Rows from block 5 of the image encoder, named by matrix and row number. Each number is 128 + 24 x the weight over the matrix's rms, rounded and kept within 0 to 255. All counts start at 0.
# convs0: expand 3x3 conv (encoder.blocks.5.convs.0.weight, 128x32x3x3), inputs 7-13, a 3x3 kernel for each
convs0.17 [136 106 104 143 132 123 147 121 137  75 114 119 110 114 127 152 137 142 133 133 138 124 126 105 132 140 116 125 133  98 110  96  91 147 158 161 149 131 127 119 107  85 126  99  70  95 129 151 126 174 191 139 143 181 165 147 138 145 134  98 123 130  98]
convs0.18 [130 152 138 106 118 100 115 146 131 137 144 107 112 141 135 143 116 153 114 147 131  92 143 115  83 154 142 126 124 115 127 149 127 122 129 112 124 153 152 109 119 159 160 117 182 151 120 100 161 142 131 143 111 120 127 139 111 142 149 119 138 105  85]
convs0.19 [146 138 150 155 116 162 184 159 168 108 111 138 115 143 153 156 192 192 118 137 132 151 151 147 137 139 141 139 148 138 111 130 119  94 104 113 148 140 168 181 152 167 131 145 146 145 129 116 112 117  82 119 131 117 142 122 106 141 121 114 160 113 133]
convs0.20 [117  99 115 164 182 149 176 199 150 131 138 148 119 143 132 133 122 100 104 111 149  99 138 180 129 159 176 167 141 151 125 123 103 126  88 112 151 155 185 125 134 171 130 136 120  85  93  73 141 111  89 116 101  80 136 127  98 144 107 132 176 122 141]
convs0.21 [148 148 132 131 172 133 117 168 137 153 135 148 143 139 165 139 119 153 125 151 128  89 147 133  70 118 121 131 125 161 127  94 135 160 161 163 145 136 128 127 173 155 119 125 136 117 105 104 138  89 109 118  58  91 177 178 164 149 142 145 164 179 143]
convs0.22 [145 165 141 151 184 131 109 141 108 131 131 154 105  96 103 108  78  88 122 145 119 133 163 132 120 124 107 146 102 150 128  78 125 173 137 155 134 167 170 121 150 156 120 124 142 121  99 109 139 125 122 126 105 130 151 152 149 157 143 166 147 147 158]
convs0.23 [131 116 111 117 151 113 127 151 113 172 154 142 148 174 150 122 165 176 129 137 142 129 120 120 119 128 110 132 117 140 123 104 117 143 149 142 136  97 100 107 130 126 130 145 151 110 108 120  84 145 101  94 132 130 148 107  98 123  85 110 161 115 104]
convs0.24 [109 102 128 117 110 117 144 167 131 132 131 129 120 138 137 156 148 148  85  88 115 128 127 146 156 167 141 120 119 139 115  93 124 114 120 122 146 167 138 122 166 147 100  91 106 144 116 104 140 120 117 144 130 140 116 128 135 146 148 132 124 124 107]
convs0.25 [115 134 137 113 143 110 114 126 107 109 119  71 132 141  90 149 166 153 126 126 136 114 130 124 121 126 139 129 139 117 106 142  99 113 112 104  96  98 103 134 145 128 126 148 114 134 128 124 133 104 114 115 114 120 118 149 144 111 142 157 138 150 157]
convs0.26 [105 143 155 103 139 114 124 144 114  99  79 118  94  82 110  91  92 110 139  83 134 120  96 126 105  95 118 132 113 155 127 113 150 100 121 125 147 136  93 138 127  67 113  99 127 104 134 126 125 157 134 115 146 148 151 114 140 149 130 159 176 148 169]
convs0.27 [149 120 116  98 168 130 124 150  96 110  96 138 119 142 139 164 162 140 128 117 110  83 103 100 104 120 131 122 119 129 105 130 121 111 121 109 162 111 124 120  98 132 108 161 141 131 150 155 118 108 135 174  93  76 152 143 144 131 119 158 126 124 152]
convs0.28 [ 83 134 118 117 111 121 132 131 118 115 171 160 125 135 120 126 145 117 116 131 142 145  98 129 160 127 134 120 150 144 106 149 126 169 175 166 142 162 155 160 148 137 112 146 130 113 124 125 105 145 109  86 113 105 145 167 196 161 138 161 121 125 151]
convs0.29 [124 155 127 131 149 138 148 159 135 112 159 135 150 180 149 157 170 145 120 164 158 113 147 126 104 118 113 105 122  94 121 124  85 104 109  82 110 143 136 103 133 144 116 140 142 154 175 177 164 177 178 160 150 139 155 178 183 166 199 178 164 155 146]
convs0.30 [ 98 145 157 125 131 126 133 140 110 109 149 109 131 172 124 113 158 155 108 111 142 149 154 135 133 137 159 113 139 153 133 143 129 150 141 120 143 126  92 136 129  80 105 119 139 140  94 133 103  95 141 103 100 131 114 146 131 144 132 146 144 122 159]
convs0.31 [ 91  71  79 124 135  93 130 140 125 137 131 114 103 121 106 126 138 134 147 135 127 146 142 132 161 167 144 158 143 152 112 116 108 128 112 124 130 141 129 132 104 129 118 105 140 125 120 132 103 129 134 133 115 135 186 153 184 156 132 167 155 116 120]
convs0.32 [130 117 133 149 125 132 137 138 150 184 151 149 150 130 135 163 129 139 124 138 157 141 162 163 137 149 152 130 133 153 120 131 123 121 157 132 139 137 128 132 123 140 127 108 146 151 118 137 124  97 108 133 114 111 103  94 110 121 117 100 133 106 105]
convs0.33 [146 143 119 136 142 107 132 130 128 116 144 132 130 128 138 119 107 118 130 117 133 122 101 141 107 143 158 140  75 130 160  84 143 151 129 109 101 147 150 114 140 154 147 128 138 111 125  99  94 124  93  92  78  81 145 104 153 108 107 119 118 161 114]
convs0.34 [134 140 155 133 134 145 153 164 142 121 134 132 112 116 115 122 105 143 107 110 157 112 104 126 110 126 128 154 121 115 130 116 101 118 105 110 189 153 143 152 157 127 157 112 154  93 104 109 134 134 117 143 160 143 140 168 176 134 133 131 174 117 121]
convs0.35 [113 135 131 148 155 120 136 131 119 126 137 131 123 127 150 121 101 125 144 117 159 158 123 140 131 154 128 128 133 129 120 117 146 122 163 156 121 111  79 151 129  92 131 110 111 116 110  74 132 141 104 129 105 102  58 119 152 106 131 166 109 137 155]
convs0.36 [109 108 135 124 132 129 144 138 142 149 141 138 169 149 128 153 124 110 143 125 154 138  98 115 114  73 100 110 136 127 112 103 115  80  89  86  99  52 103 109 116 126 156 171 144 134 154 125 129 176 123 149 153 133 109  98 139 143 153 188 153 159 136]
convs0.37 [146 131 116 122 130 133 120 127 154 140 133 131 152 123 168 133 149 169 128 122  96 172 113  84 155 105 105 148 122 102 167 112  93 156 112 150 136 133 186 122 124 156 121 120 158 128 116 111  99 109 140 115 138 112 120 125 109 123  96  95 121 111 130]
convs0.38 [143 135 138 134 133 119 104  93  99 114 115  99  95  99  92 121 120 133 102  96 105 123 118 128 141 115 134  92  91  73 117 122 119 116 115 123 116 106 136 106  70 102 127 109 127 142 158 126 111 111  82 107  80  99  98  75  92 115 105 127 130 124 143]
convs0.39 [115 131 139 107 117 117  94 108 127 117 142 137 137 131 111 144 150 150 143 119 139 155 116 122 131 107 102 113  79  98 156 157 142 192 213 186 147 167 106 115 117  86 130 134 124 141 113 129 139 116 124  89  98 124 123 136 161 138 166 183 100 135 163]
convs0.40 [164 162 147 132 132 105 122 134 136 148 150 164 159 175 181 166 175 182  99 123 126  95 121 128  76  80 109 155 146 135 149 156 140 139 172 127 114 126 133 100 116 150 138 155 101 113 123 104 130 139  96 186 158 145 116 135 142 104 149 138 126 178 120]
convs0.41 [117 116  95 148 135 124 116 132 113 116 136 118 112 133 123 117 142 119 127 161 121 145 167  99 131 143  97 113 135 163 122 130 138 128 132 141 100 171 164 126 178 124 116 145 142 127 142 143 116 134 142 134 144 132 163 152 127 138 153 102 141 154 138]
convs0.42 [ 81  85  90  96 108 100 113 133  96 183 144 143 144 135 139 125 138 124 137 128 140 154 124 153 157 158 163 172 153 144 138 115 135 107 109 105 179 150 121 135 143 131  93 144 133  72  97  93  78 114  75 141 115  93 112 129 183  99  93 129 117 109 120]
convs0.43 [131 144 131 142 138 145 127 117 126 143 166 163 105 105 118 132 123 140 117 130 134 148 117 120 163 135 134 127 150 138 137 132 153 150 133 132 136 154 144 134 102  81 130 101 104 142 112 131 101 122 121  96 129 132 126 152 157 163 166 153 133 148 121]
convs0.44 [120 127 135 102 141 107 106 132 121  93 106  91 126 125 152 184 195 168 123 124 142 103 147 140 131 144 140 106 152 119 125 122 131 148 189 175 165 160 157 116 103 142 149 131 153 134 137 113 137 121 111 169 156 118 123 122 153 135 149 163 166 170 165]
convs0.45 [164 164 145 135 135 100  97  81  91 105 132 122 123 144 125 106 125 105 128 149 108 114 124  92  98 120 112 108  80  66 132 127  92 151 157 109 140 132 140 144 139 151 183 167 182 155 123 163 172 121 165 135  96 152 158 188 146 140 171 112 111 143 113]
convs0.46 [165 169 139 140 162 147 141 135 135 162 158 183 111 103 132 137 101 120 156 141 143 116 111 139 157 115 147 186 167 203 112 120 158 121 118 164 129 161 144 160 144 117 170 191 134 153 107 144 174 114 154 132  91 112 135 179 144 100 143 111 114 165 139]
convs0.47 [105 124 107  83 118 111 125 146 143 139 123 140 108  98 120 117 133 148 100 132 133  98 115 122 107 148 141 123  97 105 161  92 106 170 153 145 125 124 103 111 130 132 141 133 163 155 161 157 101 142 144 108 140 133 133 108 126 125 114 114 108 137 134]
convs0.48 [146 137 120 125 128 112 122 129 132 102  74  91  98  73 116 100  77 125 166 155 157 136 149 164 143 155 126  97  79  81 124  71 106 102 107  97 141 140 155  84  99 124 107 113 136  96 103 129 104  88  92 103  77 123 167 149 167 160 160 169 150 173 160]
convs0.49 [112 106 111 132 154 131 124 143 114 122 160 151 114 116 119 127 112 100 140 127 152 141 133 144 119 118 112 129 131 105 152 123 110 157 130 132 168 220 154 124 147 100 117  93  72  94  71 109 111 108 126 113 114 131 137 154 195 145 164 175 146 156 167]
convs0.50 [136 128 168  83 127 157  91 113 132 175 170 143 122 146 119 179 186 177 103 118 143  95 113 115 112 136 132 130 130 134 131 161 141 117 143 145 116  96 113 132 134 167 151 155 132 161 154 124  84 118 109 132 151 134 106 123 168 121 130 181 132 150 159]
convs0.51 [139 142 144 138 148 129 125 123 135 158 153 148 144 149 136 138 136 123 124 100 111 104  87  88 114 107 117 138 122 155 131 132 120 126 120 110 124 103  85 136 124 107 136 153 127 139 147 146 116 136 125 119 103 104 107 106 134  94  93 125 121 119 137]
convs0.52 [148 160 165 159 163 149 142 141 144 134 121 147 111  98 135 125 119 142 127 125 126 129 133 115 131 136 110 106 124 133  94  90 130 109 136 147 139 163 159 104 117 133  79  61  98 147 123 133 129 112 113 106  88  91 138 152 158 133 147 146 115 130 112]
convs0.53 [116 125 113 156 165 145 137 148 139 118 134 179 119 149 156 125 153 175 128 164 146 128 128 121 124 119 101 131  97 119 136  77 102 134  95 117  65 110 116  95 120 120 138 150 140 140 124 138 159 177 173 110 123 128 136 144 126 131 126  97 148 170 143]
convs0.54 [133 160 138 132 136 120 143 148 114 124 179 155 143 176 138 139 154 111 124 148 131 132 124 128 112 125 111 139 158 125 131 138 117 138 140 111 132 152 169 109 153 164  75 135 147 161 150 145 141 136 124 133 101  99 150 141 164 133 122 131 143 105 114]
convs0.55 [116 121 112 134 134 119 128 134 119 115 116 162 129 115 149 117 129 144  79 114 123  86 111 126  98 129 135 119 113 116 132 100 106 139 132 129 118 123 135 132 105 119 126 115 136 149 148 149 146 132 133 169 155 155 112 129 135 117 138 134 171 175 155]
convs0.56 [137 147 136 134 112 114 137 111 129 125  95 130  84  84 109 131 115 119 122  78 105 127  93 105 125 102 116 155 135 154 128  90 121 102 108 102 135 127 107  96  89  49 108 102  90 119 157 130 122 143 137 112 103 116 133 131 153 128 140 120 100 136 125]
convs0.57 [122 134 117 111 121 133 103  99  86 147 130 143 152 148 149 142 134 163 102  84  94 122 128 127 130 141 146 201 161 164 154 146 148 148 145 148 109 106 128 115  98  90  89  76  81 135 148 132 125 111 109 113 116 125 137 117 117 120 112 100 146 141 161]
convs0.58 [161 122 129 127 126 126 116 133 138 124 146  92 136 145  95 145 141 136 195 179 124 189  84  66 141 101 102 125 150 125 139  99  92 129 137 125 131  97 141 114 119 153 130 116 106 146 145 134 126 159 126 131 119 119 158 142 151 165 130 141 111 133 121]
convs0.59 [127 152 168 146 141 141 161 165 151 131 132 135 137 166 138 139 142 155  80 109 111  99 144 129 102 146 147 134 132 124 119 158 138 141 146 152 124 115 121 120 123 124 149 117 136 168 110 150 163  99 145 162 136 167 121 137 116 112 121 135 125  89 131]
convs0.60 [129 142 155 119 141 100  99  97 106 171 143 114 168 114  62 159  94  90 130 147 133 118 154 124 111 118 129 134 112 133 133 124 111 149 110 143  94  88  70 111 127 115 141 129  90 109 129 135 121 110 124 127 117 142  74 108 156  68 105 174 103  96 172]
convs0.61 [144 148 144 124 130 142 141 136 139 115 120  89 152 159 112 136 135 113 138 149 123 111 146 149 129 123 151 168 147 132 134 118 152 147 107 166 119 145 140 135 119  81 125 113 102  86  94 151 130 104  85 148 131  81 142 164 104 105 114 131 116  86 134]
convs0.62 [109  96 103 101 120  93 120 132 105 126 145 150 116 136 125 158 145 154 131 133 141 117 122 130 101 147 139 152 140 150 119 129 122 143 149 135 155 157 180 130 133 156 124 123 138 117  88  76 126  91  81 136 105 113 136 125 108 145  98  95 126  93  74]
convs0.63 [143 123 143 112 104 111 115 121 149 184 141 152 172 112 146 171 117 148 163 142 129 155 130 129 132 134 120 139 117 137 134 120 147 119 138 145 124 121 125 124 123 128 165 137 138 117 133 135 120 126 128 151 112 161 197 158 166 176 183 155 134 173 119]
convs0.64 [172 178 170 146 170 156 125 139 134 188 164 184 142 127 178 134  85 156 143 141 147 137 164 132 128 132  98 155 110 134 127  91 118 132  67 107 138 143 154 112 151 158 128 139 154  87 108 100  98  69 104 113  78 104 183 151 158 144 125 123 139 126 131]
convs0.65 [132 130 115 121  95  95 133 128  91  96 124 146 100 100 147 156 153 193 140 137 145 144 127 141 141 148 133 138 150 156 121 152 161 132 104 139 115 103  76 132 125  96 156 173 151 136  84 130 112 106 114  65  55 119 133 184 153 142 168 166 173 145 151]
convs0.66 [ 97 101  87 112 127 104 133 127 121  90 112 140 104 107 139 127 144 139 123 133 125 135 136 131 113 132 149 118 136 132 145 115 120 115 114 117 165 132 116 166 107 108 156 132 164 117 137 152 114 130 167 169 160 149 163 155 150 171 155 152 157 154 157]
convs0.67 [130 123 116  93 142 146 137 155 120 104 121 138 110 154 134 127 124 135  94 141 138  90 121 153 111 123 116 138 146 144 112 114 149 165 128 121 149  86  48 141 119 113  88 147 153 106 113 155 134 125 130 135 123 126 123 141 153 127  98 159 100 106 133]
convs0.68 [123 107 110 120  95 122 118  95 112 141 136 160 127 132 164 116 116 127 112 116 119 153 137 156 156 138 127  97 112 106 126 144 134 123 134 118 212 200 179 119  95 112  93 100 101  91  96  97 141 141 135 130 137 153 107 107 139 146 142 150 180 159 189]
convs0.69 [128 127 124 144  98 149 120 141 107 144  75 109 210 165 143 134 164 145 148 128 122 133 139 142 143 142 129 135 128 109 142 180 156 136 166 142 141 104 121 121  82  80 134 137 143 134 147 143 130 102  96  96 122  72 157 174 140 112 114  90 115 104 107]
convs0.70 [144 129 149 128 126 136 122 124 138 150 147 144 174 187 137 154 140 136 140 146 148 158 108 110 128  90  91 136 163 122 118 176 130 134 117  96  95  87 115 119 123  98 132 139  95 164 114 113 127 104 101 132 143 137 146 163 138 141 115 123 122  99  68]
convs0.71 [135 120 149 126 122 137 126 132 149 166 137 128 168 125 123 147 109 151 174 127  94 175 113 116 137 116 102 138 156 148 153 133 118 103 160 122 127 125 108 106 118 116 120  89  87 125 142 183 133 141 143 159 128 179 125  80 104 143 111 124 130 139 135]
convs0.72 [154 135  90 128 122 106 131 117 103 151 152  94 170 175  84 169 179 110 146 149  93 143 137  82 142 129 113 105  97 129 130 114 116 130 132 134 133 152 126 150 131  91 180 162  96 112 138 130 105 120 129 127 106 124 132 114 162 139 151 167 119 139 118]
convs0.73 [134 144 136 127 126  98 140 128 118 127 127 165 131 126 166 146 160 180 130 115 115 124 109  97 144 124 111 139 118 142 134  98 127 117 137 146 145 138 137 169 176 167 148 142 130 141 139 154 106 100 108 103 105 114 128 142 200 134 154 181 153 132 165]
convs0.74 [102 131 106 122 133 130 112 137 126 108 119 132 114 135 136 124 132 137  96 113 125 125 120 118 124 140 137 144 105 115 158  83 118 176 147 145 106 133 116 101 139 116  84  99 117 156 160 152 122 127 133 131 117 125  74  73  75 123 129  90 130 136 115]
convs0.75 [144 163 163 122 195 193 136 150 173 126 137 118 132 157 120 127 128 117 131 128 121 134 123 135 121 119 153 113  99 110 129 104  91 160 121 105 114  90 107 128  96 119 170 159 107  97 127 145 113 121 130 115 112 119 127 131 113 116  91 121 132 101 115]
convs0.76 [ 99  96 129 111 122 120 106 129 126 133 150 151 134 162 154 141 132 141 138 153 157 122 129 112 142 153 129  92  80  88 125 107 110 155 156 141  82  97  99  96 132 141 105 115 149 107 109 124 105 134 109 119 112 119 145 133 155 114 104 123 162 178 125]
convs0.77 [113 102 129 127 132 111 162 124 137 115 108 113 104  83  95 165 123 136  93  89 112 123 114 108 140 143 121 115 134 120 114 116 115 107 106  95 136 106  99 109 117 122 127 105 124 122 151 151 125 149 151 146 150 171 140  94 146 177 150 159 164 134 101]
convs0.78 [151 138 128 124 154 131 144 134 130 133 142 116 112 150 119 132 159 137 137 126 116 131 114 118 116 127 118 116 131 137 111  95 134 118 115 136 128 110 171 136  90  81 158 105  86 115 110 129 127 154 103 119 155  89 122 107 143 140 143 193 153 172 164]
convs0.79 [114 129 125 124 137 125 129 124 153 121 155 103  95 145 144 118 141 153 142 123 132 119 131 108 111 124 129  71  85  80 134 147 145 126 145 158 127 157  95  98 146 102 130 138 139  97  96  85 112 131 115 145 135 143 123 126 162 133 138 168 158 140 145]
convs0.80 [100  73 105 107 129 143 123 131 104 128 129 145 128 141 107 132 149 164  76 106  96 115 136 136 129 138 126 184 155 177 113 121 114 122 140 133  73 109 120  74 117  86  83 117 102 125 136 150 134 136 142 123 116 135 142 115  97 130 106  97 172 148 153]
convs0.81 [148 110 134 170 144 137 140 146 122 125 103  98 118 141 104 109 149 161 152 122 145 124 114 139 138 113 140 141 153 139 116 115 120 106 122 156 138 121  93 118 149  87 125 144 119 116  99 119 136 151 106  84 134  98 114 130 153  86  91 160  92 116 166]
convs0.82 [149 164 139 152 157 153 121 131 117 164 168 173 149 158 145 184 190 180 112 104 122 132 118 119 131 128 126 134  99 114 127  75 110 139 132 139 142 167 144 145 187 186 138 185 185 125 145 138  92 139  93 114 112  81 124 115 114 150 158 160 149 174 172]
convs0.83 [105 114 105 130 129 125 128 133 136 140 134 123 130 139 119 129 127 144 178 153 165 157 111 123 126  92 117 170 122 123 134  76  56 143 100 113 126  88 111 131 107 110 142 159 132 117 158 135 111 152 132 137 138 114 171 166 159 122  92 111 152 127 140]
convs0.84 [198 207 157 145 141 161 124 106 147 131 163 159 162 145 155 166 170 168 131 135 126 135 129 134 149 128 139 122 132 122 109 120 118 143 144 129 169 202 189 138 138 126 107  96  81 122 107 100 110 103 109 112 128 115 118 143 121 114 147 106 135 153 116]
convs0.85 [147 161 162 141 156 138 139 132 107 105 101 112 118 118 128 123 126 109  98  98 130 101 120 137 117 128 100 108 111 100  97 105  99 111 131  99 154 124 152 145 140 160 128 138 136 137 162  94 145 150  87 162 154 141 151 168 151 178 179 158 181 149 135]
convs0.86 [134 139  76 135 161 104 100 129 126 159 141 123 146 132 132 134 146 143 120 115 127 126 139 133 117 120 121 150  92 123 151 114 117 156 164 142 134 158 110 112 127 120 110 102 124 132 149 103 147 140 118 168 160 160 131 115 135 130 142 113 133 161 127]
convs0.87 [134 116 102 125 116 108 132 118 123  87  92  83  88 109 112 112 136 125 111  94  91 117 124 103 116 115 127 122 108  96 124 141 101 101 134 110 179 157 133  95  75  95 143  81 111 117 142 151 116 147 195 143 156 167 137  78 103 179 149 127 178 147 145]
convs0.88 [133 141 116 132 129  96 104 119  96 172 133 138 167 134 141 157 146 159 131 136  96 164 141 104 147 111  99 155 157 150 160 156 135 191 169 158 118 134 140  95 145 125 125 136 140 169 117 120 137 116 125 117 106 110 106 139 144 105 137 143 113 157 162]
convs0.89 [127 104 106 151 163 126 125 123 123 136 131 117 112  89 104 114  94  91 135 123 123 134 161 118  65  78  94 152 150 165 163 129 145 135 141 144 138 150 100 104  96  94 186 134 153 145 108 143 131 107 156 162 163 147 132 113 122 120 116 107 150 143 123]
convs0.90 [121 147 118 132 129 116 122 131 128  60  81  67  81 105  80  85 101  77 161 162 154 148 125 139 165 136 155 112 107 109 114 109 124 111 106 121 129 140 135 119 123 110 140 156 130 119 140 151 135 145 141 141 135 140 157 162 145 153 145 124 130 109 102]
convs0.91 [128 136 124 138 142 117 143 165 124 125 124 130 152 135 152 151 125 137 122 143 147 134 160 163 159 196 176 138 124 135 130  82 120 135 115 116 150 165 166 123 138 135  74 109 114 116  75  90 148 117 124 121  74  97 140 150 148 124 145 150 154 176 166]
convs0.92 [154 170 146 127 130 134 130 127 131 134 166 160 110 109 120 130 110 115 146 141 151 135  87 126 137  97 141 134 130 130 136 154 148 135 110 130 136 152 135 130  97  96 182 163 151 135 102 124 149 138 168 135 176 139 134 156 182 140 148 148 148 126 136]
convs0.93 [161 138 126 157 174 147 108 107 107 124 139 131 107 109 115 144 141 137 123 128 129 111  89 112 151 133 143 116 143 146 138 129 169 126 161 143 110 128 115 106 115 123 177 140 142 173 167 176 148 171 165 107  84  96 119 116  85 124 116  83 132 177 162]
convs0.94 [151 135 144 149 151 134 161 180 126 144 111 107 144 171 133 140 124 141 140 130 138 155 167 178 175 193 188 138 126 117 128 138 135 147 119 108  79  64  93  88 107  94  61  96  89 101 124 121 109  89  76  96 124 126 105 140 107 120 126 125 134 101  88]
convs0.95 [159 152 129 156 163 128 164 154 131 142 120 100 154 144 147 166 145 174 111 150 144 108 167 158 108 131 132 135 167 148 132 133 147 123 125 127  94 105 143 114 132 137 137 131 114 142 144 133 130  95  98 143 109 120 132 149 129 122 138 132 104 114 109]
convs0.96 [145 147 145 129 113 149 140 122 134 135 146 144 154 109 147 168 145 178 112 130 102 134 125 136 133 134 161 131 139 141 152 167 171 157 158 171 126 137 152 122 100  96 114 115 113 159 111 135 120 103 129 121 137 144 176 162 128 151 140 127 118 107 117]
convs0.97 [153 155 159 156 185 153 149 145 140 135 124 161 126 131 135 152 132 152 108 118 140 109 148 167 126 136 164 140 137 145  98 123 104 156 117 124 143 117 143 113 129 132  75  89  93 165 138 110 178 109 106 158 123 131 132 138 129 131 139 153 147 135 161]
convs0.98 [120 153 153 195 195 175 191 179 141 129 127 117 129 122 114 155 141 119 103 100 122 125 117 133 125 132 140 164 138 120 129 126 100 133 133 146 149 167 154 140 153 141  91 115 129 112 120 142 133 135 137 119 123  96 153 131 138 156 136 139 178 150 155]
convs0.99 [151 125 152 133 107 133 126 114 140 143  90 112 132 106 119 155 119 110  98 113 104 103 106 113 117 138 138 126 134 108 134 166 117 116 140 111 146 127 143 127  95 147 135 128 147 111 112 116 132 141 126 169 127 147  78 127 111  93 143 130  82 115 111]
convs0.100 [136 124 118 124 136 117 136 138 127 104 110 101 115  99  74 114 117  85 164 105 120 168  96 104 140 106 124 119 108  96 154 113 103 141 140 126 122 160 130 120 110  81 153 111  86 127 112 128 122 137 136 141 156 131 127 131 134 167 149 133 134 149 150]
convs0.101 [153 142 136 122 123 127 142 115 119 100 165 128  90 167 141 101 125 104 128 137 155 136 161 142 131 100 120 108  89  63 120 137 120 151 116 120 120 195 135 118 142 107 121  88  92 156 152 127 130 129 149 112 208 202 129 134 181 147 119 144 176 118 144]
convs0.102 [153 138 134 142 128 109 124 127 137 132 142 165  95 153 177  90 138 165 125 151 123 110 135  99 111 139 121 110 113 106 123 144 100 132 149 123 142 136 121 118 125 146 137 134 178 137 114 155 147 142 168 154 119 147 151 130  79 152 124  56 144 125  58]
convs0.103 [141 145 141 130 151 142 103 111  89 127 139 148 126 126 135 126 139 139 135 180 138 140 149 123  97 103  82 157 168 139 139 126 125 128 105 101 120 119 113 132 132 141 133 141 110 153 145 162 153 168 165  99 106 144 171 164 167 158 140 160 126 145 117]
convs0.104 [154 148 126 123 114 118 135 117 143 133 128 106 168 156 119 161 162 104 113 150 146 116 143 140 135 155 144 132 125 143 133 139 136 105 115 115 140 159 160 158 173 142 140 154 111 174 147 121 155 108  90 144 114 118 134 120 149 140 130 134 122  76  90]
convs0.105 [129 140 156  93 187 138 118 135 108 131 116 148 123 136 148 138 120 124 118 120 139  56 151 162  95 107 130 140 124 158  95 131 140 125 122 122 100  95 146  99 115 141 131 140 111 148 121 100 184  87  96 168 112 135 133 116 104 127  97 131 141 122 141]
convs0.106 [126 135 127  94 110 107 107 107  99 106 128 151  81  72 112  88 112 134  95 112 120  92  91  90 103  96 103 122 112 105 118 118 123 124 132 127 118 103 117 120  87 115 160 139 133 126 140 122 144 144 136 152 158 167 130 135 156 124 137 148 127 124 110]
convs0.107 [119 119 113 149 163 142 139 135 125 129  97  98 137 137 146 144 148 131 134 119 128 118 138 131 123 121 124 129 111 121 131 132 138 118 136 130  94  88  82  98  90 120 133 120 129 112 110 117 137 119 118 154 149 139 136  88  60  96  86  74 117 110 103]
convs0.108 [114 122 152 135 155 144 133 170 133 113 118 151 130 113 118  92 102 114 125 132 137 136 120 136 106 140 128 141 129 184 144 105 155 114 138 160 110  82  99 103 126 123 119 109 137 113 137 127 107 135 117 111 116 133 130 114 118 116  88 109 114 109  94]
convs0.109 [144 159 123 144 138 138 114 120 147 145 159 154 111 133 161 113 134 139 131 108 105 135 133 134 155 163 148 122 132 154 110 102 113  99 116 101 168 177 131 165 147 143  86  73  98 110 102 116 100 115 132  61  60 100  93  81  98 106 118 137 115 124 109]
convs0.110 [133 128 137 121 118 133 119 114 129 131 107  94 141 111 106 177 144 129 132 165 176 116 131 163 117 133 145 139 144 146 125 133 113 123 158 112 152 109 145 129  86 154 152 108 140 100 108 111  88 122 130 124 144 152 106 128 162 117 135 167 120 143 160]
convs0.111 [112 113 105 129 133 112 117 125 102 132 134 123 110 115 139 109  85 132 134 140 147 144 159 156 152 145 156 140 169 160 127 140 160 128 105 143 109 159 129  96 125 117 131 144 135 172 121 126 167 121 137 114  72 115 120 145 154 136 139 141 148 162 153]
convs0.112 [ 90  73 121  95 148 156 121 155 140  81 139 149 118 145 130 144 153 113 127 161 153 134 137 126 121 126 124  74 109 120 112 125  99 163 133  82  96  69  80 123 119 140 140 158 134  91  99 129 117 123 153 112  91 117 105 126 100 120 130 132 125 197 154]
convs0.113 [150 149 137 144 153 136 150 141 147 117 125 124 134 114 139 131 131 128 164 137 129 148 154 140 121 134 147 140  98 105 137  98 116 115 110 106  87 117  97 142 130 130 147 139 187 109 141 119 112 116 140 150 139 125 147 105 140 136  96  96 124 139 133]
convs0.114 [153 160 122 128 147  98 132 129 133  88 107  88  93 125 107 124 131 127 128 151 119 114 139 104 132 116 105 149 158 131 122 122 105 122 124  92  97 107  95  85 111 115 148 124 137 105 113 127  99  96 123 109 132 154 154 143 139 105 100  96 111 102  89]
convs0.115 [148 138 135 140 119 125 164 160 150 145 128 118 110 113 127 119  72 115  94 105 111 131 142 132 129 133 114 141 170 163 102 183 158  70  81  87 162 135 142 171 121 149 168 131 152 154 120 140 128 113 114 147 120 146 126 151 149 149 153 159 159 153 133]
convs0.116 [118  94 102 145 145 130 147 163 133  55  81  78 123 118  99 140 127 103 117 119  73 150 123  91 142 122 109  96 105  90 129  97 104 123 138 144 141 108 104 103  68 120  99  97 111  94 101 143 124 152 161 167 163 159 146  82  84 162 111  96 121 118 102]
convs0.117 [114 108 147 129 137 159 115 116 145  94 111 126 112 129 131 152 154 177 108  87  92 122 113  82 125 140 116 119 117 141 124 118  79 147 159 128 161 128 131 134 114 140 148  95 115 111 139 137 119 141 172 111 132 176 133 114 154 130 138 150 136 118 132]
convs0.118 [133 185 173 120 169 123 141 168 142 146 156 151 176 138 139 125 127 124 149 139 160 124 111 116 139 142 118 159 135 155 167 131 141 130 117 130 121 148 148 132 141 127 156 158 132 141 142 129 159 149 158 145 126 158 147 136 141 128 124 138 150 165 129]
convs0.119 [142 127 105 150 155 111 155 151 137 127 125 144 107 105 125 123 120 122 126 106 125 120  90  98 123 108 115 101  83 102 140  61  95 119 101 112 137 158 115 121 140 125 130 108 122 126 143 122 100 157 121  93 119 130  70  70 130 132 134 138 161 174 142]
convs0.120 [150 150 132 159 161 142 157 156 142 121 135 143 133 166 166 156 169 165 115 130 143 128 138 148 146 148 139 102 108 111 107  81 101 111 110 126 185 189 166 144 151 159 109 119 142 104 109 118 103 127  94 124 138 135 129 127 159 165 156 163 154 132 116]
convs0.121 [ 99 121 123 117 134 131 127 144 147 120 130 139 125  96 111 123 124 108 147 134 109 160 118 128 117 120 145 162 151 179 153 127 152 164 146 135 154 140 101 139  80  86 147 138 149 147 152 184 115 144 181 157 167 150 138 130  99 143 122 104 118 118 121]
convs0.122 [100 123 134 114 135 124 148 171 133 140 148 146 144 170 122 121 149 128 105  74 116 105  95 110 123 148 124 147 144 148 113 124 111  94 127 103 151 157 150 153 159 114 126 150 145 101 142 107 117 136 115 128 117 105 144 124 154  98  75 129 126 114 128]
convs0.123 [113 131  91 101  93 104  87 104  95  85  78  83 118 133 110 145 149 138 135 131 116 146 112 109 157 141 138 149 130 128 172 134 105 146 107 108  92  91 134 100 121 128 126 147 111  99 107 125 102 127 140 124 135 144 159 156 129 133 127 113 123 116 124]